Weights of a small multi-label image tagger: 40-pixel images, layers 8.
Rows from block 4 of a small multi-label image tagger, named by matrix and row number. Rows with one number belong to one neuron. Each number is 128 + 24 x the weight over its row's rms, rounded and kept within 0 to 255. All counts start at 0. Numbers have three digits each. After the name is the row's rms in percent of the matrix's.
Before each neuron's rows are labels from the 100 images, of 14976, where the neuron reaches its highest value: "responds to" is what is common among them. Only what is clearly more common there than usual is listed. The data: photos of plants and fungi (iNaturalist). In brackets: how many of the 100.
# fc1: MLP up (model.blocks.4.mlp.fc1.weight, 640x160), inputs 0-159
# fc2: MLP down (model.blocks.4.mlp.fc2.weight, 160x640, transposed), outputs 0-159

responds to: order Ranunculales (29)
fc1.392 094:136095144107134152089174154127103133121157143131137140123114136112127166141112133147148111150149095175170131134141157078166134124127120074147143093106081169159165111123106148148119115178151119146135162128144064088135095108105133084122131110091164103120140127135102135160134157108126103095141128099134112127126087146159125154133096134159122127126182125130176165096150090129149133068117103120116103124144137145103128158149134143120140092127112111122155144153128138153145097162119114
fc2.392 098:151078078119165126151107108136138164117102133149142141151098143100165152148156157146159130103151114129098175141108134134133108099108159076110156094109121152178115105162123116149127119141176108129137148184106120128144107144158156152120131144111166148153159174130110112109123133110139157111119118118169120111153111182132136184150123133144111115144130160130120156078116081132082143079113119136102107150141129140123103107113125113154157145071159123122170138121128124126122094126136122

responds to: order Asparagales (49); family: Asparagaceae (44); text has "yucca" (39)
fc1.459 088:159120146168124170108105141138095114122131145091136152143132118110148141177130136116095162100113096155144148102145130126147137130150141095086112162109114129155113133157090116111128146135116123164139095114096126151110132123177189178106129149123144090104167125081092133103105169169079171130139130134119127105151126149129115134198086099120139152130144092118130116111120143134102149122106117185138128090133075112147123142131107121135159111153117089097146137116118138141133099111160107
fc2.459 095:139131090142095158115151130156142128099147122134146125097141133182150118160103110131120129132153114104133171121156122104142126146138162160162152136160127158141185154154120126103125078156129115133115177138164158117090095152115147099131135126143170133135103123134088143144142101105163124125147102120085132109106131108129129123129133149157106127127148104130139129108165126132101135107086136181120090160158127104133098155129150129124114088104118100129166206128141061179165141119103131

responds to: order Lamiales (26)
fc1.363 104:173071142121111128086154112132094138136163116117129092143098165110108135157135111126159114154105138106180130142111134081121148090136139071094124075077137154128129117149171145163108147125168129160142143140143124130121089149128133151108127106123137154153074147139150141139121167104138123131156161103108125130118103086079152141118146100157131120128127104106133162126079121118125096147159151094095123143103152160090101159147145130141133123105123173110125118122096155112152153151141149
fc2.363 101:106139130110128133114130135158123126160114126097125154105141139150113107134135098106130147136117161106172143120145162137111103139158126118114104169133142127197138105108133096129140132124147119155122097102146161167125135108090150135129144166076109129109133120143092127174143134131116108121095180110143124168142148130136093223108125138131120131074118118120122121182134120136156146098146149097129122069117166090109130086095150113115086148113134117130097109089092117140084121156145134

responds to: order Lamiales (34); family: Plantaginaceae (33); text has "speedwell" (33); text has "veronica" (33)
fc1.507 096:133091154124129124084156097117110148140099141134184149103131133132143140118140086153135102160125126179104126154129155065146153124141135119136147087119102152160190095105102142140134160162163146127136158109125090133156139128096116116113151129139140114120171139133106113165165138112151118126124125127149153104143107149099096175155150149126139134119167107130153171120165105108135074093161121144121131107132173148068116163100115127136127128150106158143110127105133139132118089161085109
fc2.507 118:165100147113138125131111125182130148168085126095122151142128118119130161144161137132122164143146152115132136137119163133118088118153136086098112133114142141149154096147154080147156135157171108107130089123128134157160140109119155141112147155121161130138142177119135117141099158141138142138122142140166125164132125175110107182150110095139172116107101138109072135137080060100093142101136155097110124105088149134118115083122161090158115147110136125107119100098082137119107114133128136

responds to: order Asparagales (45); family: Asparagaceae (33); text has "yucca" (26)
fc1.541 102:161141138197146150108098128150108100087154102117155170171207156111142115133184127136109153127126078131107151088125120100128129171132128120109143143130105137152142147129115127083116120140098148139144109115131141132120140139142132136171136164146138113089157118105098141141138109137098137119143132123122136134144123109146151141140097098108107102114144103137164120112105149152116139163115102162112176129133124068131127102131127165149174087189119075118137107099121113141121149096164120
fc2.541 108:151131128129119104154151130165125135125139155086101140104119167120131096130096117099134132130090112112135152132180138126091136145143184113152155125167136119193128162111131128136147122128122095133119126141126133154117144099150149127086132140098144133118086138112094145128133151159102129096119099137118161108138109122154129178132100147110085171122149111150149136110169154152112136098115106154165107070146088119146136139100084142084122109106126093121147143114140057185158118099152127

responds to: order Asparagales (38); family: Asparagaceae (35); text has "yucca" (30)
fc1.403 085:152113144174118167108099136165100156131128142123118151127143117119164117171140119098135158104119090137120159115136106135114163150127151088081110132109124125156124138155129063116127153138115112153129104107093117140109117104167181169131137147117138079104153146093114129100103124117069174135129111117125116107173117137137117137202076113082123128134134084132137155098102117121140134122118113185129154118123109101141131133118133097138165131154132078091132134112103128140144125121165147
fc2.403 091:145120101167102167100154177140130147100146150127140125113133159186140106161114130128133114162131098118161181123152117114143146141145172140150154116173120143165185151140099136119128094166141089135135164120134136113128126167126142111095139120138181145119098126145089120131121119116155117107113103120089147123131134124150144144143138146123092155140154094136150112087181138136104150113113143164140117146168127111149112153135155150129126078078119083135164175106143079154150107121137135

responds to: class Liliopsida (29)
fc1.534 081:132134113125106146125166135103128119125116098129113109074087121135177107155113135121147156084171145100101153126105158117155144122119082111168155132149109125142157122150119118127149111170131137159128156116137080118144102122140123098168127159152201127148134130123153135182157136135149117123147128133133123133178140100145148158142095163099111134124155148163109142103132113069140128096082146138119109166116170112110080115120128151086107117120129116077134116129178129130129129150089150
fc2.534 091:132096086143135138155135097072137123129154098168156132140124121097125114113107129165160117107145127150133119117141116138109081110087110099135129112129095116121120091097145098092146126095152163119134127151110103086147151149135133123152124094133176103161129174120145131097145120143145091115109080151158126139134131145149153118110098180141119104084109143157151107119161087160144127143159165096092133155119121143093109111125129087115101120090166121167109143117150188141094117166125146

responds to: kingdom Fungi (32); class Agaricomycetes (25); phylum Basidiomycota (25)
fc1.355 105:126127120101115098142067128134128144090138163118189168155123091117148140126147144161145107071105074147091145157149123119150124127152143134150123142141092128146089117103127123156140144082113173135148109085129133108145153157164104183130118088138111125069159115118129127122128148114112154082079091134115142132120138161113115137153127138096117142057140123107149114139163097119097123124121097156132136111131104115147152146131095125096148156129121121143144114162116123101119106106121089
fc2.355 099:156125109107152126113195135120131132127122166107130111145128085135106108168109063130141117153194133114119111148116168153136141147092142164135124106161158117138143115142148114120141131101134115146126168136159114113108155096132106109130110112091149131150132145149142135126152134141067133121149136106140101100165095127109175147171129134142134156112126133134117166094125110110165159105095154172121102081176141141136081104091110093087130111111146087150169133111139118140158125145114110

responds to: order Asterales (30); family: Asteraceae (30)
fc1.335 109:117119199134127126092150111112088124147118116163119140122132148127133138116154081126126127128118175140147103115149164084127107134113133111123162142102099138157134169130122145125132128100140145131128121126106107131146123137110166122159165138151115094150144109131108174181133102145125104111127118062158124171112109120170123144136074136127124163082151184153169111138101099117106114137111098114141097158100111152098150140102152100127119098123106136120145151151168139174124162139067117
fc2.335 104:131111094152112156164121129150146134131074151107139122112124122133167126121127146119133153117127111055125157153121093188118142172138185099115102118144148137159081126177154075143170126141107122128112141146111145156124075129125152130138156150106141160123139112098110131136094117147128131154116169149118127090163153154149117191124158117106132115141125114087108139107096114157139128119079152186134126146161107090158125131123109126133162132131142093121108135106099104126137124096135147

responds to: order Asterales (27); family: Asteraceae (27)
fc1.299 108:139133139120159122180085115107128122138136143154102134141098129134092098102111129169155129088093111160095142139133061153132095117119136104165132152153104106135097071069152083153174110109114137130165124127091129103150133131136115165110124084129121115112140132115127162125139110120151151113084066124091117125147081133169112135150110136099135170132133139113139071142115100139117134153134100129118171137127089141131155113130120112147133126132176108163123126121112147139151153142094107
fc2.299 091:113162108154113125144142123131143158114121119098134156093069174133119143147092152125112157130131122088174139101156148146077140134166141090179149106123153151133124126140127123131143107144107076102101125132111151152162141107113187156095149162138111139124123132108145134168040169149131131130114139119153118112103163128120117153101147155126104119139138138106116106140158158155132135105142187127135087124125131086134097148111132134069106101113113109107121141124140108153114101128164124

responds to: order Lamiales (32)
fc1.468 104:139135131103126120100149113081121132145149119114141150143121103130122168144137108124105099138130114137181144111091149161100170100133140092116110079071151154133107115149136133129131124124142147161173168161115132122118155164112102088105133133139136160161117152154141107119083154122129105139125152106166155148093142129096125140151157100085124088162118134141123141110162164148145111137163155077157152096121165131143103128124169149146115103093138158126117124097090161089157096168156112
fc2.468 086:149148132169119167130119134136124098186131107127106142132131143159094136198132140140116191154139146120149111098129137133136144123145155073099122122150113160097149114150123119125151083164114092119122110126111154168138106093133184171130157159127099116097122131061093104106094141101113172155163169118154097125107124139123094121136116116101172145126127158097116085156089120152109122125138142133116120098140147106116144146123100118129104145163134118102129165107120131150107137162127135

responds to: class Liliopsida (28)
fc1.400 102:125121153103106131101136139155099097109195137104135151151102148118135133124103156130143100108094107124136139081099137136135101122114105094104157076082137106144157121099129170104097160130143126133126137120112095128131153104110150150118144120124188093183101142099120133100141143116100099056151161177084122102088133093146155135135101085133138138145140111133131133108120128149110151093144087106109079093100091128117141150114144138101155108128122107120132111131127168117148131107146117
fc2.400 109:136119064110133123123127119148126138123117099173144123093124135146155090139123128146101114122117105144116137125151107086127123110111128154135149115110131171173112164147100119089096108151146156132119086125111125155114171150128109155087171096119132143126116175149159138104125078075142148113173089161125141088100149142110141167105157109170118133155154102141152138125165148152112083105139120088146113138139140114102117168136112120121166131123114143104119194119124126191129128146120134

responds to: family: Asteraceae (31); order: Asterales (31); order Ranunculales (25)
fc1.589 105:142100151133148159117132155096117150134118131146149137128098153099118180152106113141119159103155142130117090141146117103132149113099133074103154098114107153148137180147115143164105124105146117141152158137098053133147086139160156142111149145169140121135162127127134141145120132114152157145145096108142114095132124138102129162153093137119145154162181170098150134107109112112117149107126104138104082158113083154124123172117175107106127124115154161127172153140154128162131097150083126
fc2.589 107:154064102120120142092100113169140142073146136091127141132129146104178146149152151123151088108140118135129213137112095140139114104138153087109153122097135154166125127164088134135119146133158116142149156143123109140102093173142153138124131155106179121155121147151090117090154149138138110109135147161133147112110113134145157169144139134136108129148124120145146163097110091160061141106117109098114122113144115110120114084155122142159145147108132139137169112136102133121130081109118124

responds to: phylum Basidiomycota (62); class Agaricomycetes (62); order Polyporales (57)
fc1.298 079:102133154151113143140100120137170173129084113156146114161128127051145110118150150144146096125147098101125130149105077150104138055123122121103112102097142134156103110127124139114127121180129146124118133121118102092145094135111150189115117150103138129128115131124163107077140146129125129162129117154123103112152139148139152143137151117098088112114161125118085120108113160131083124130180117141107119112118093125124122185176127161123126121098112135084107081131128143123126102137133083
fc2.298 082:115191115132130146145138141127142081080143131169113141101128116118107113093153152083120164137064092096126102148157138100122133130139136157124125076103135129146165157137091153126098148127104138124113101139191134140120142117143116098134137156150125154088120080146105104149118133084162126109145138137133120063104154121119145153098138148155115138105131096097147121136173125113135139122115092148148097121123120151132144104126160168100138119131111154098146128118124087096111135076093095

responds to: class Liliopsida (30)
fc1.523 113:120130117140117152102156175144132125102157077136133147126103152133165133159099143123128155126123111128137140107095108115149111126115092131129128086117147136146149123131092142076101131200118098140132142118115104109135130120123158150114111137143215121136124161125146119141119128122160118109174109166130087096117110121139150134127133104144122146148157090117133108128140112163063126127117123082095084134103125063090102126199133152099147106129128100115123100112140138160143085131148125
fc2.523 121:149102097121153085133161110117118127157135145173130113136172106152111077163125102114116157167136148154068106146160138121109144125087121165109145115166132128125131129128146135085148107143122102089115106163123137155149159161142105130107177105160127103151126164141154138091133071131125168152114080128121122121132132136132140133135099143136126158179177143183110125123118156142111108131114148133130129114173112132160114143067103119136126097101111120116113174126154120179105136125122129

responds to: order Asterales (48); family: Asteraceae (48)
fc1.231 113:139154167137135110126136184075096123124160116103087086169102164071098160118105146129163111148136114143173117110153115143127139126116146119107134097135090117149152148131152159169178148119098130134129113160121127130161117140128129135116113108127126143162124146094120183108101181147138104141117129140127148150100135120179136139132100126081115150143110148135141114139108129116091124120137114109075147130141094129180134141139128159137145097081124143122164099127164171109150167088150126
fc2.231 107:148129180158143131115156124130154145154112122116141105154166098181133159154166077124107145146151171141120085130090133128142139166123136148110126108120145115164143136131144095113122180132124164112124156120116076129114150121110077120141141099123131094126154146156115119138169118152086148123117100157122135172175075128108130173155114125134160154113131153113140107144103121136111149121127140139091118082145140133082123151111125067176110159128144138116126145082139135135133134180130138

responds to: order Asterales (30)
fc1.432 091:126088159138159133140140108059130133156090153164097080126104132117094118108125086160143139155149103145110093184130128129134110141083139118144143116132106140140152076093132128147115107148145105100156141162084108090145133098131135119088115106118134121130161118138129108163125111139140159152127119128130122112138089184155087170129131125111132133151160159136128113120132103136151097084109114142157145105123157157097154153131124077122135158108123144166131136112149172184130133167109113
fc2.432 093:146093154166168107141160116133116096165116111094144145163110143152135135145150127129110150175144132100095108129090142167094126129097129126077114104111163088109122135128145091099135142133142127131147122115074133132150091087122158120153156177156139153142141139084105126112105128146149090155128172099146129120122168138078108162123119083143150101154098137112097157127070105158129137138143146141089158142086130149141125132103145109152129105147145120110128115080101172140131130143147119

responds to: order Lamiales (25)
fc1.44 095:114096145111106077106133114098105135121152146104147184082140152104140145132106124107139108136111125113150163132116120148101142066147105090152086117099135145132105125128149130150117129133129149100153158124074083140132154184141139144111142127150156156146130142139174131127095121132151129142098145119147130146111187157128149151135143140111126110122116076127117148120168148118124115105154139085124132083075139128155129135124180121128131098100120165100105121094092177084128085111126109
fc2.44 104:101141089102172162111129138118146130153097113173103102114126126188129126136170127119125142132145113096137134132155113110129128180109123139127116153101127134157135156149110158138119085142142120175138143152153150131096096123145114129146159161081088157106157069139079128146126133100139124141120150123159078157119145175146143156079162167113109171109124146091148105152144153126132139101130145108136133118140142101100159125117075143103107194135125122134118163114112145128113133157105115

responds to: order Caryophyllales (67); family: Cactaceae (66); text has "cactus" (43)
fc1.118 112:114136113109096172131099176157124163105125145090152160085117127113133128131117169116174115102104109164137177122156157072169175141160148096176100160136100157151098144158112127172087134096173160141117125087152145106101144145172099107120132083111130145086114127142143113132136158105097152087119097134082146130156090143141134140139135131122140122107118109109145117140136117091140156107133124154159089141126127127128148131154109145102130144148117140130132133149090108117125160136117138
fc2.118 111:174115102109150144136148138097125136144139154146125108126140124173115126157114110162160130140157139122120088142088104126157087138084116158127113123115144116157120142133156093122169079115150133130144142153150102105114144159096097116102136103118117157132127151128184130118101092131137128125155097109141097136125105172160167176114111129186195132158135154109134118142095091115133144116136169114109127164134152135098122113125125079120097130132160128135140170114120193144125157174100119

responds to: phylum Basidiomycota (63); class Agaricomycetes (63); order Polyporales (51)
fc1.381 086:122104126128088139124133156095153129085120120145126122156118108075157164115102122114149116152139082098151142128123105132144167086122090131120122076120146130147153101122141141159102130186083135138129123132144129088170106148138152142151143151135136144129119137097113147062121179110132128154097115134102092140108187186111141146115138098100103096108152103173130127096116106103100125113144136118110119129148108112137137166164121134094149117123157131166150102119166165120107111109126085
fc2.381 085:101154156111142107185147095091153091146139153176074158154094126103116136113157154102124144143090095117115103167132155126133111119112151139131130074109119095156121146105089167118103108117118135108109126138148130142148115062161125110163146134140151143107114078130146079116123153111108131131122138152145096083122131135176164155134117104100124122108145136106091129176144106102145148112146081155114134091118128164142135121146102162125105146160109111103124124107099128093127127098138119

responds to: class Liliopsida (32)
fc1.636 102:149131141112124132137146147151121134101164116138126118169104159104121145140098153135152091127085141138158115103106127145152101103114105075122130090100121122124120121077143144109094146160150095130087116129120099087135135087126164150093110115111171097141080160101168136090125118112125099092165127134089101123095141126166157155122129061148147102163133098118110136080131126139114129107140119092118114109087117139098168159167161137101135116095111149143128098118088156121148134135145129
fc2.636 117:155117058078131108131140117126106137126123120174110142082130151143161055151111116121106141149092119138115160120170119135151111096123129133146157131121121175167109154152123108109119098121165111136114133152118135157119141118140136150125170113117137165125124168145151164123132083103159141151156115151121141092081145135124121170106168129176117118168136090156154154110135153129110081114101120110145124139162144106113143129102093113122151156118129122126093167136130110195149133156119132

responds to: order Asterales (33); family: Asteraceae (33)
fc1.197 101:142184144132158125127126112109109128125164130096086114134130159072089124136124154121151145128116156153157128081128124156085142125136126079099108123136094108142085142143138133144192134114106108136089115145118137160127116100147110116128107110098109115168115131117126147119115121198091125148082158106128146166119108104142140136152089129104113152132116159145111137128118172140139136103124149085123142088132115124161124162123074157158114123165142142091114084130123104095140138095179144
fc2.197 100:126155149140108152091120161150147160114111124128176114151145104127127159146156134147122123103123099126129110132078160119161155108146141087109097128109142122118146123140086121136097181134144137133132115123140144115115127137098117166101099118068109120119129145129075093114148183093109162106145158169119161137117110186093091118138158096105143138128113139129134141104121135105092109131146096102123079105124160155117154149159099138154179135133150121149155117114115092076139078145107139

responds to: order Asterales (59); family: Asteraceae (59)
fc1.455 102:122143151163081112101170137074117097128168134106102124121171149116144115110110145143159091126112135109149113128142103160121130117119084141124124121125131100150208122099139117098170135120105145123108131138081099158158118117114150154112110132165139125154107127092090156130137144129133102164102098138126140139157151136157122167145095089096114151150135137148185096140143174152103113145133120080113174108110102124116152168126138108159140119111123152175104120094138156141159110106140119
fc2.455 158:114159148149172171153138116109142122165086145112108100137125103121111106100137138168119137103104156116076104138106116153119118188121170141091114129145138111142110122095107104109150139103105152104134122167123137116155103077101099083152116128133133119103152077114111153102097120119099099143144125127121127155183098160174122146123095136098163141143147153064111106148100132127143147129112090163111137079155110124115162121130124119134138143178148119145098098103143142100137154137116129

responds to: phylum Basidiomycota (75); class Agaricomycetes (75); order Polyporales (67)
fc1.74 086:115144126135119112163110106124182141112115101138119087149081125038164114111133149130132106080152129093128157156104101168077126106147120089127101105091142110142109116105093117133127118170127160092096088140133131110165125120126151140093109168116146164137086110093126144092132143115117128128160148139124133119118136160144157151129149090088091118122140130143099139115169143129081109092151108112127127134107082121137152143159105167123134145114141128107116086149117113093115110119136127
fc2.74 089:133197113130143150150151143125134108096142142172109151108133114120097114111155139069127156153064077099139100157164149117143131137129158138103114079099126132141159149147078139122103165113117148136111115153184142155117128123125111117130140162134125149096121093150085103130112131093164134105126138161141128056113147145132149142115138145133117156108127088106160133139151122121128150114115111145143109108139125165148147106132141165115161111131111143105142127098109095091108119077097089

responds to: family: Asteraceae (36); order: Asterales (36); order Ranunculales (26)
fc1.190 090:148129129122150125107118135122114150133174105122151183177106151086077126134143130169130128116144088152136092057154144138129084156135156075140135116136102157176150116117100133097122123102139146153123131151091107096127090071126157116118123134162142126107136149122107157140121141116113130096105107089156127134153129127122114162167087151115102132171185156123153132125160107130147125126142079143123148159149117170125134124105153111121116131102137080151157141132166142153126117156137114
fc2.190 093:118100108111130119108119113111139138130145169090120134123134131127129102127135151126141094141136132164118239164135122158100093108141161081127140106148077161130159085108145102155166123116154125124150154152155118129163140159128140125103092119102176117157103163159135096152150160122158104113093152160134134140142118133152134137135140154135115115096106125150097147094144085137124127114122120139130126093164172129110107054122151125128104130091155121130126102108121153121120100145106106

responds to: order Lamiales (33)
fc1.315 109:142122136086116112095115082103121150122144169127146112149138137115131133177137092120136089132116121146147126105097143097135130092117117070115109132102083131117134116087127160135111123111137139147139160139127121115119063153115093104184124154094153096124139147150135145166140170137108129138107157099116127177094173135087152149139146136132123097111110088078098164115114113115174162104151138086112144105105148145135093140131133139124138091122132156130138108095137179074135106136141130
fc2.315 110:154125147150156139135131117132145122193098114110103128113115151148098132142119098133130165136151163109135108115150096153112115166125158111097128139112143139171108138105143092121151120139154099124124132137122157168109133109133162118098156158128089122137125094125119102131121110140088120146122146135186103127182103143159107175128107154100139155114127149102122087175124139153135136115133120115114119067121121118087162131124139079128102169135127144137081161065093114191102147161140134

responds to: kingdom Fungi (32)
fc1.451 084:113142126137109175108097131145150114118116131149066087129123142095137125138165143134125118111125163145069123144080105126125149164141135112129140090086117121134151148133088181119130143116112112094117142146136129120132146143149078108141085145100112071135125089156102114121164143125097132124126161103124110112130120111109103144133129140088124148085144124099103109113158200142106177119139112092142089112097119108094171139105099154123152160156133174117131128141166099098146144120147121
fc2.451 078:099134107111111092100103144119131132109130139096108123114118146090127131067117163136139104125119138105134148147103102109093139111135117135117121134123152131153156123094141162166125104174147118127138076123179150123162121143171117112092133145135136177132118087121162122154119174141150112109120131138146117139134165144142159182128130142099068117148150100110129120112126131082127105107148114103124125106097129108111187124153127173099119144119147167131133056131105149089084125082119094

responds to: family: Asteraceae (38); order: Asterales (38); order Ranunculales (29)
fc1.489 100:133100146162150134081171151119094137149132119125149152138097152096117159123117146150119144130162091147123105103156132085130148130103136079104145113102083148152187113140116134144127135161162100156136141128107075115142138109137158156072137134152157109136144131118114107155140142115158142105145142091146104118149118158129093163135093128157121140156196140143170181098143123150131112084136131118124123128132125147115136169133159119113160146088126111156148134126154127189141103151115089
fc2.489 097:142057072105144137129095116165143151096127135136173142137131119125179136160144153124145088103163120132093189135121119134131101108117127110096167098108143135154125107159104108134118118143168090118126139152125109118114115133138169128108121159115166142167139165143128103115147128120147139100135130116140118091126131156107149186137136124169120087139115131134110168079123072132099148111122122111111107165121142120106085080128155102152139133078163150140171145121123133146104098113133120

responds to: class Liliopsida (30)
fc1.467 095:123125120135126116120155122094154128109098119140094134107123130115168110120119160104133157143137106104163160159128122130104161149163134130142108087159119153123130133154104099145135079182097145165081147094084108155150125109152124167112116150118136145101134149093148111183095142140122119148177120155172122135139110127101152133138147150121103166115147108149151124097179130093127080085129151107145123132141124085126096155152083147115121159138123084082107102115143121167150104138152153
fc2.467 114:156141122126187112113145129130114174120122174098165143102160132170098138168108128104136127180137112137148155126167143099132107143137148148135147089166136131141168133152127173144115108148136078112146114164163133140130160166149135128059132137163124163120137132154129125152092104132121150103110097123118135108113147122129141144111155153140125146150155107107134110122130171153130137106107142151169139111163149110155166139097149159092119060120100136112133171124144081147114122122141088

responds to: order Asparagales (31); class Liliopsida (31)
fc1.526 091:162152108156124179121112153146084138146133080104121156143138131136155108160137109111114149128130104151144158074128104154151125142164150113096116132109149109140123124134112103079136147161119116120120097107105131168122138090123178146117130151153147104125152147106122134124096130130069154138143132118138147105154135166148159134180084087094100140140147087157139110124106140090142156123106141160142160101126109087159127124117145100170154112170140084109092130129104123157109133124187141
fc2.526 084:142096124126085144099144194144153153072121146152127119129121155137172142121141132148132111130144099097160163132117107102152138122130158132159167138159119118159161159142088144122111111148154072145123160144130126109138104159137143122100117118124140183104125115164100111148116150121130093095110099117123156132132118141147132142141132131103064134140148121095162122091182151109102129126139103150130119146148146119099132158140147150140131115064154112167166121109143076141162089118167117

responds to: order Asparagales (45); family: Asparagaceae (44); text has "yucca" (38)
fc1.487 093:145156124176111178136150137143110101108146113125088146134154141127170094145139153097143140109093111151113144108129116109127155151133136092118085130161096119143161137144125112091115126143098133138097121112107119126129118082133163127149103155113136099097118134099117156101136133100063141087141091136108120106165132103138143139134076100099111158086126092116143134066093122108162144120099095142125179116148088103160125114133140124155160128152130087094121105112115133143129118089165169
fc2.487 090:159130133135100123112140152148137182134103156100140135110147170193141128162091100099098108146109121131144148101143137151127126148163167129155140099148167135164152162112087127115134109158145079131105151131093116125136146110113156112089134151108134110114124139108068129174103140161130109116106100113121153142122124138162143167135105160107109160152131119170159099115164168114111143108102130157182102116146117109131141145129107129100107110106114095112124170108149071170152121129126144

responds to: order Lamiales (26)
fc1.169 099:162168090122126164137168124110146134137118115108072132079112121121109104156104107176144170138125156084147136101116096158137151117138143125163121103105141193132123095143144119144145118168112101148155157185145123166123152128148147121097118156120134148135100119164158124143106142088111168176125155124132112125112088155120162144135155126127122112142128125138130144078152155165168108066147154114114094090164138085146097138140121121101136119126148125142110103132095118143134106141143126
fc2.169 090:155169144135117140095109145124152119122091086153151147168100109142121150142149097150098125095156122102140106116136120140142131116100130143133129180105126113114135123111116107087115186155131147089121187081124148121127100092134112125161110096145124110152167155140142103126123126124118149145130106130133100126170141161126171120162115120158147157085123115117115120116115112085156147146134139152084097091115129150114053133115172071107159121166155137129166135114103124142091113152139148

responds to: order Caryophyllales (71); family: Cactaceae (71); text has "cactus" (41)
fc1.557 111:153162108114105154145145149134128165137102129101121131103112125114150121143095163094176120134113139131177120087091140144138158123137113083132094160124115087123100167152120130131143150120164112145092130106147116146117101111151135141165086132101137128155120155094129115150125175167094162126119155161107141122153149149091138154132137125107126120158120102112127162049083155077168145121140152125115125126098141136150137159138096135109145153096150102101095109127161106111152095129176143
fc2.557 116:133128128106162120119110116132139141156119139126141125143129094168120147152108098120131124104136107148132107111134128166135113152119146129130116141115140096157109151104117074108139155101113141167111145094105114131100138096108134147147115141098126118114166146094107118152158171169097151121113109150131130125165120183148119167123099151135153191075086143109138119146126104093138143128120133141127100107111118162082108139106093062079118171140157078152107167079156132163137118168118131

responds to: phylum Basidiomycota (57); class Agaricomycetes (57); order Polyporales (51)
fc1.514 088:107095101171117118127123126079164138105104146118123113206097138065141147105128128124122096126136077119131115138135111132120154070110119109116139089123125140154143097113090149112112139175105132140155112129123113084169120151132148161131152173106152125115123144117116106071140187120126136144134117164125100110109141155128148120123118134087078120101154099147124146100152147132099118104152136103101136111171099140130129132125113153103129149107155139127143096123164167109101091107158095
fc2.514 091:105149117141125152147153133108154077152140103190093121135118120129095155108155140087127152154115118113106097174139148104116152135108149151122128077106119128129145166127094160113078132112102147137112129122165150144135133112162101083206183151116115175114123078120116100131128168090117129141123148143121112091118140141133160148116123118097117138084120128114119118157144110056148135121163111133114105107135119146112109129114113145144102141158103139101107151126136126093102160094112139

responds to: order Asterales (60); family: Asteraceae (60)
fc1.167 104:092161144154095099133163157084114103130148115102097116118156163111129124098106146135142099134114135084160123107127110158115107112123073124131145125124134100154210139113137125101169132111091130098089130121070121146172116101101147135123124135168134119143119141095090149135134130123133109159126109159121143138136155132150129159142113085114119141174142127149161119141138185132087121130142105089114175121120108117115157154123137134163130114116129122170086110105146172154168115102141098
fc2.167 163:120141152150168160153143111110133123168083152102107094137133106128117108102131137169138134109115164119082106152096126154109103172121167136080112120141132105128111124098115107110157139092117158096135122176131143124160103075093098084153123124129131117109156086117110154094099116125095087142143126127129138163178104158172115142122093136097165136148139164067120116149092121136141154134117092153106142084154117138118161116121121112143133138170149121131097113099138147104137151152124138

responds to: class Liliopsida (27)
fc1.399 108:128114080136114152111139170136137146117134106121113130113114147127147145132088155125115130125110107140141154106108122115158137136139066131130127086115111110138108123152084131123087114198103106131138123112129116091133166130116150121096124104148158168149134175116157105146107156141162099104172124163155151098108110133144115141122134119135111110149151079139117097118201127134065120129162152073141103171116157091133129149169110154114139110123146131100110103120126110149139094134169170
fc2.399 099:151110113120162115126153125105099148168168151173146133139141098146117075176142092124142120169143140162063111118168148157135160159105136153100138137142130131104098132129117124118148139107107119110100128131126146131104168143161101139163162132141130091166116148122154146086140091161075158149107123135124113117157143153118145094144123158101144150152110136175124165089114152143129164142110162152148149119162100126183135138097111111127156113127082100156097157136137130159131129134144117

responds to: order Asparagales (28); family: Asparagaceae (28); text has "yucca" (25)
fc1.199 101:115121158160121122158087146125099125135104135149098156090107129116152104145117144086139162093118125133151166144124068135153166131144138117109104105117138115144110147124126097134118115154122093143109123097122138148101140117182212166113109149118125126092116124078142128126127128109074178133142103127108114085151116108164123140134115103119104128122111099128117103139126114095177111146139094191171167109151074124131138146144173120147127134154108104096090134113101121153126127124147130
fc2.199 109:152108069140192154101139158123130153126145135158180119126132138166125125155095117138112108142145107152134143100149110149138126167137131155094143111151121122152179115119099138104125133166159099143148152145117120099133149159118142095063117135149156123131127142166096100144124105114179113073105085146127123124131122122132142158115124172145104143142144082120176088104180135167130132149105117157140130136161153136115159126139163131116144113082114102151145135101147126170109107119130101

responds to: order Asparagales (26); family: Asparagaceae (26); class: Liliopsida (26)
fc1.195 115:136135112172091126112154096136147090109146103125109112093137181127114118152082133127142138155084129147136153143150131083151144106150148112141132120161117147148161111132143132131123147110101129117134157100124115114120106135130089093174137126097161147089091144096101197130152130085102144122161122145104166131132136090124150134121143127148113128087132085122134132052127131094162144113116130137082111153144108083143098129140089149156162094075112125155126127109139116146140137108125165
fc2.195 098:144152168120135124124087135140122172138099153052128134125133172164121145145126127128121112108102128122159148106138128184114103122162179072140137144130128139146103170126142111127159131085150113140129132142068124140140128127141152152104128137100104115119139123101089136146064137153101116148089139094163164144139137142174124154142114145075158141143086168102155120125124168116115139114101121122163139101116123139116170144132100116101111152125150131123105161104142098133161146159162147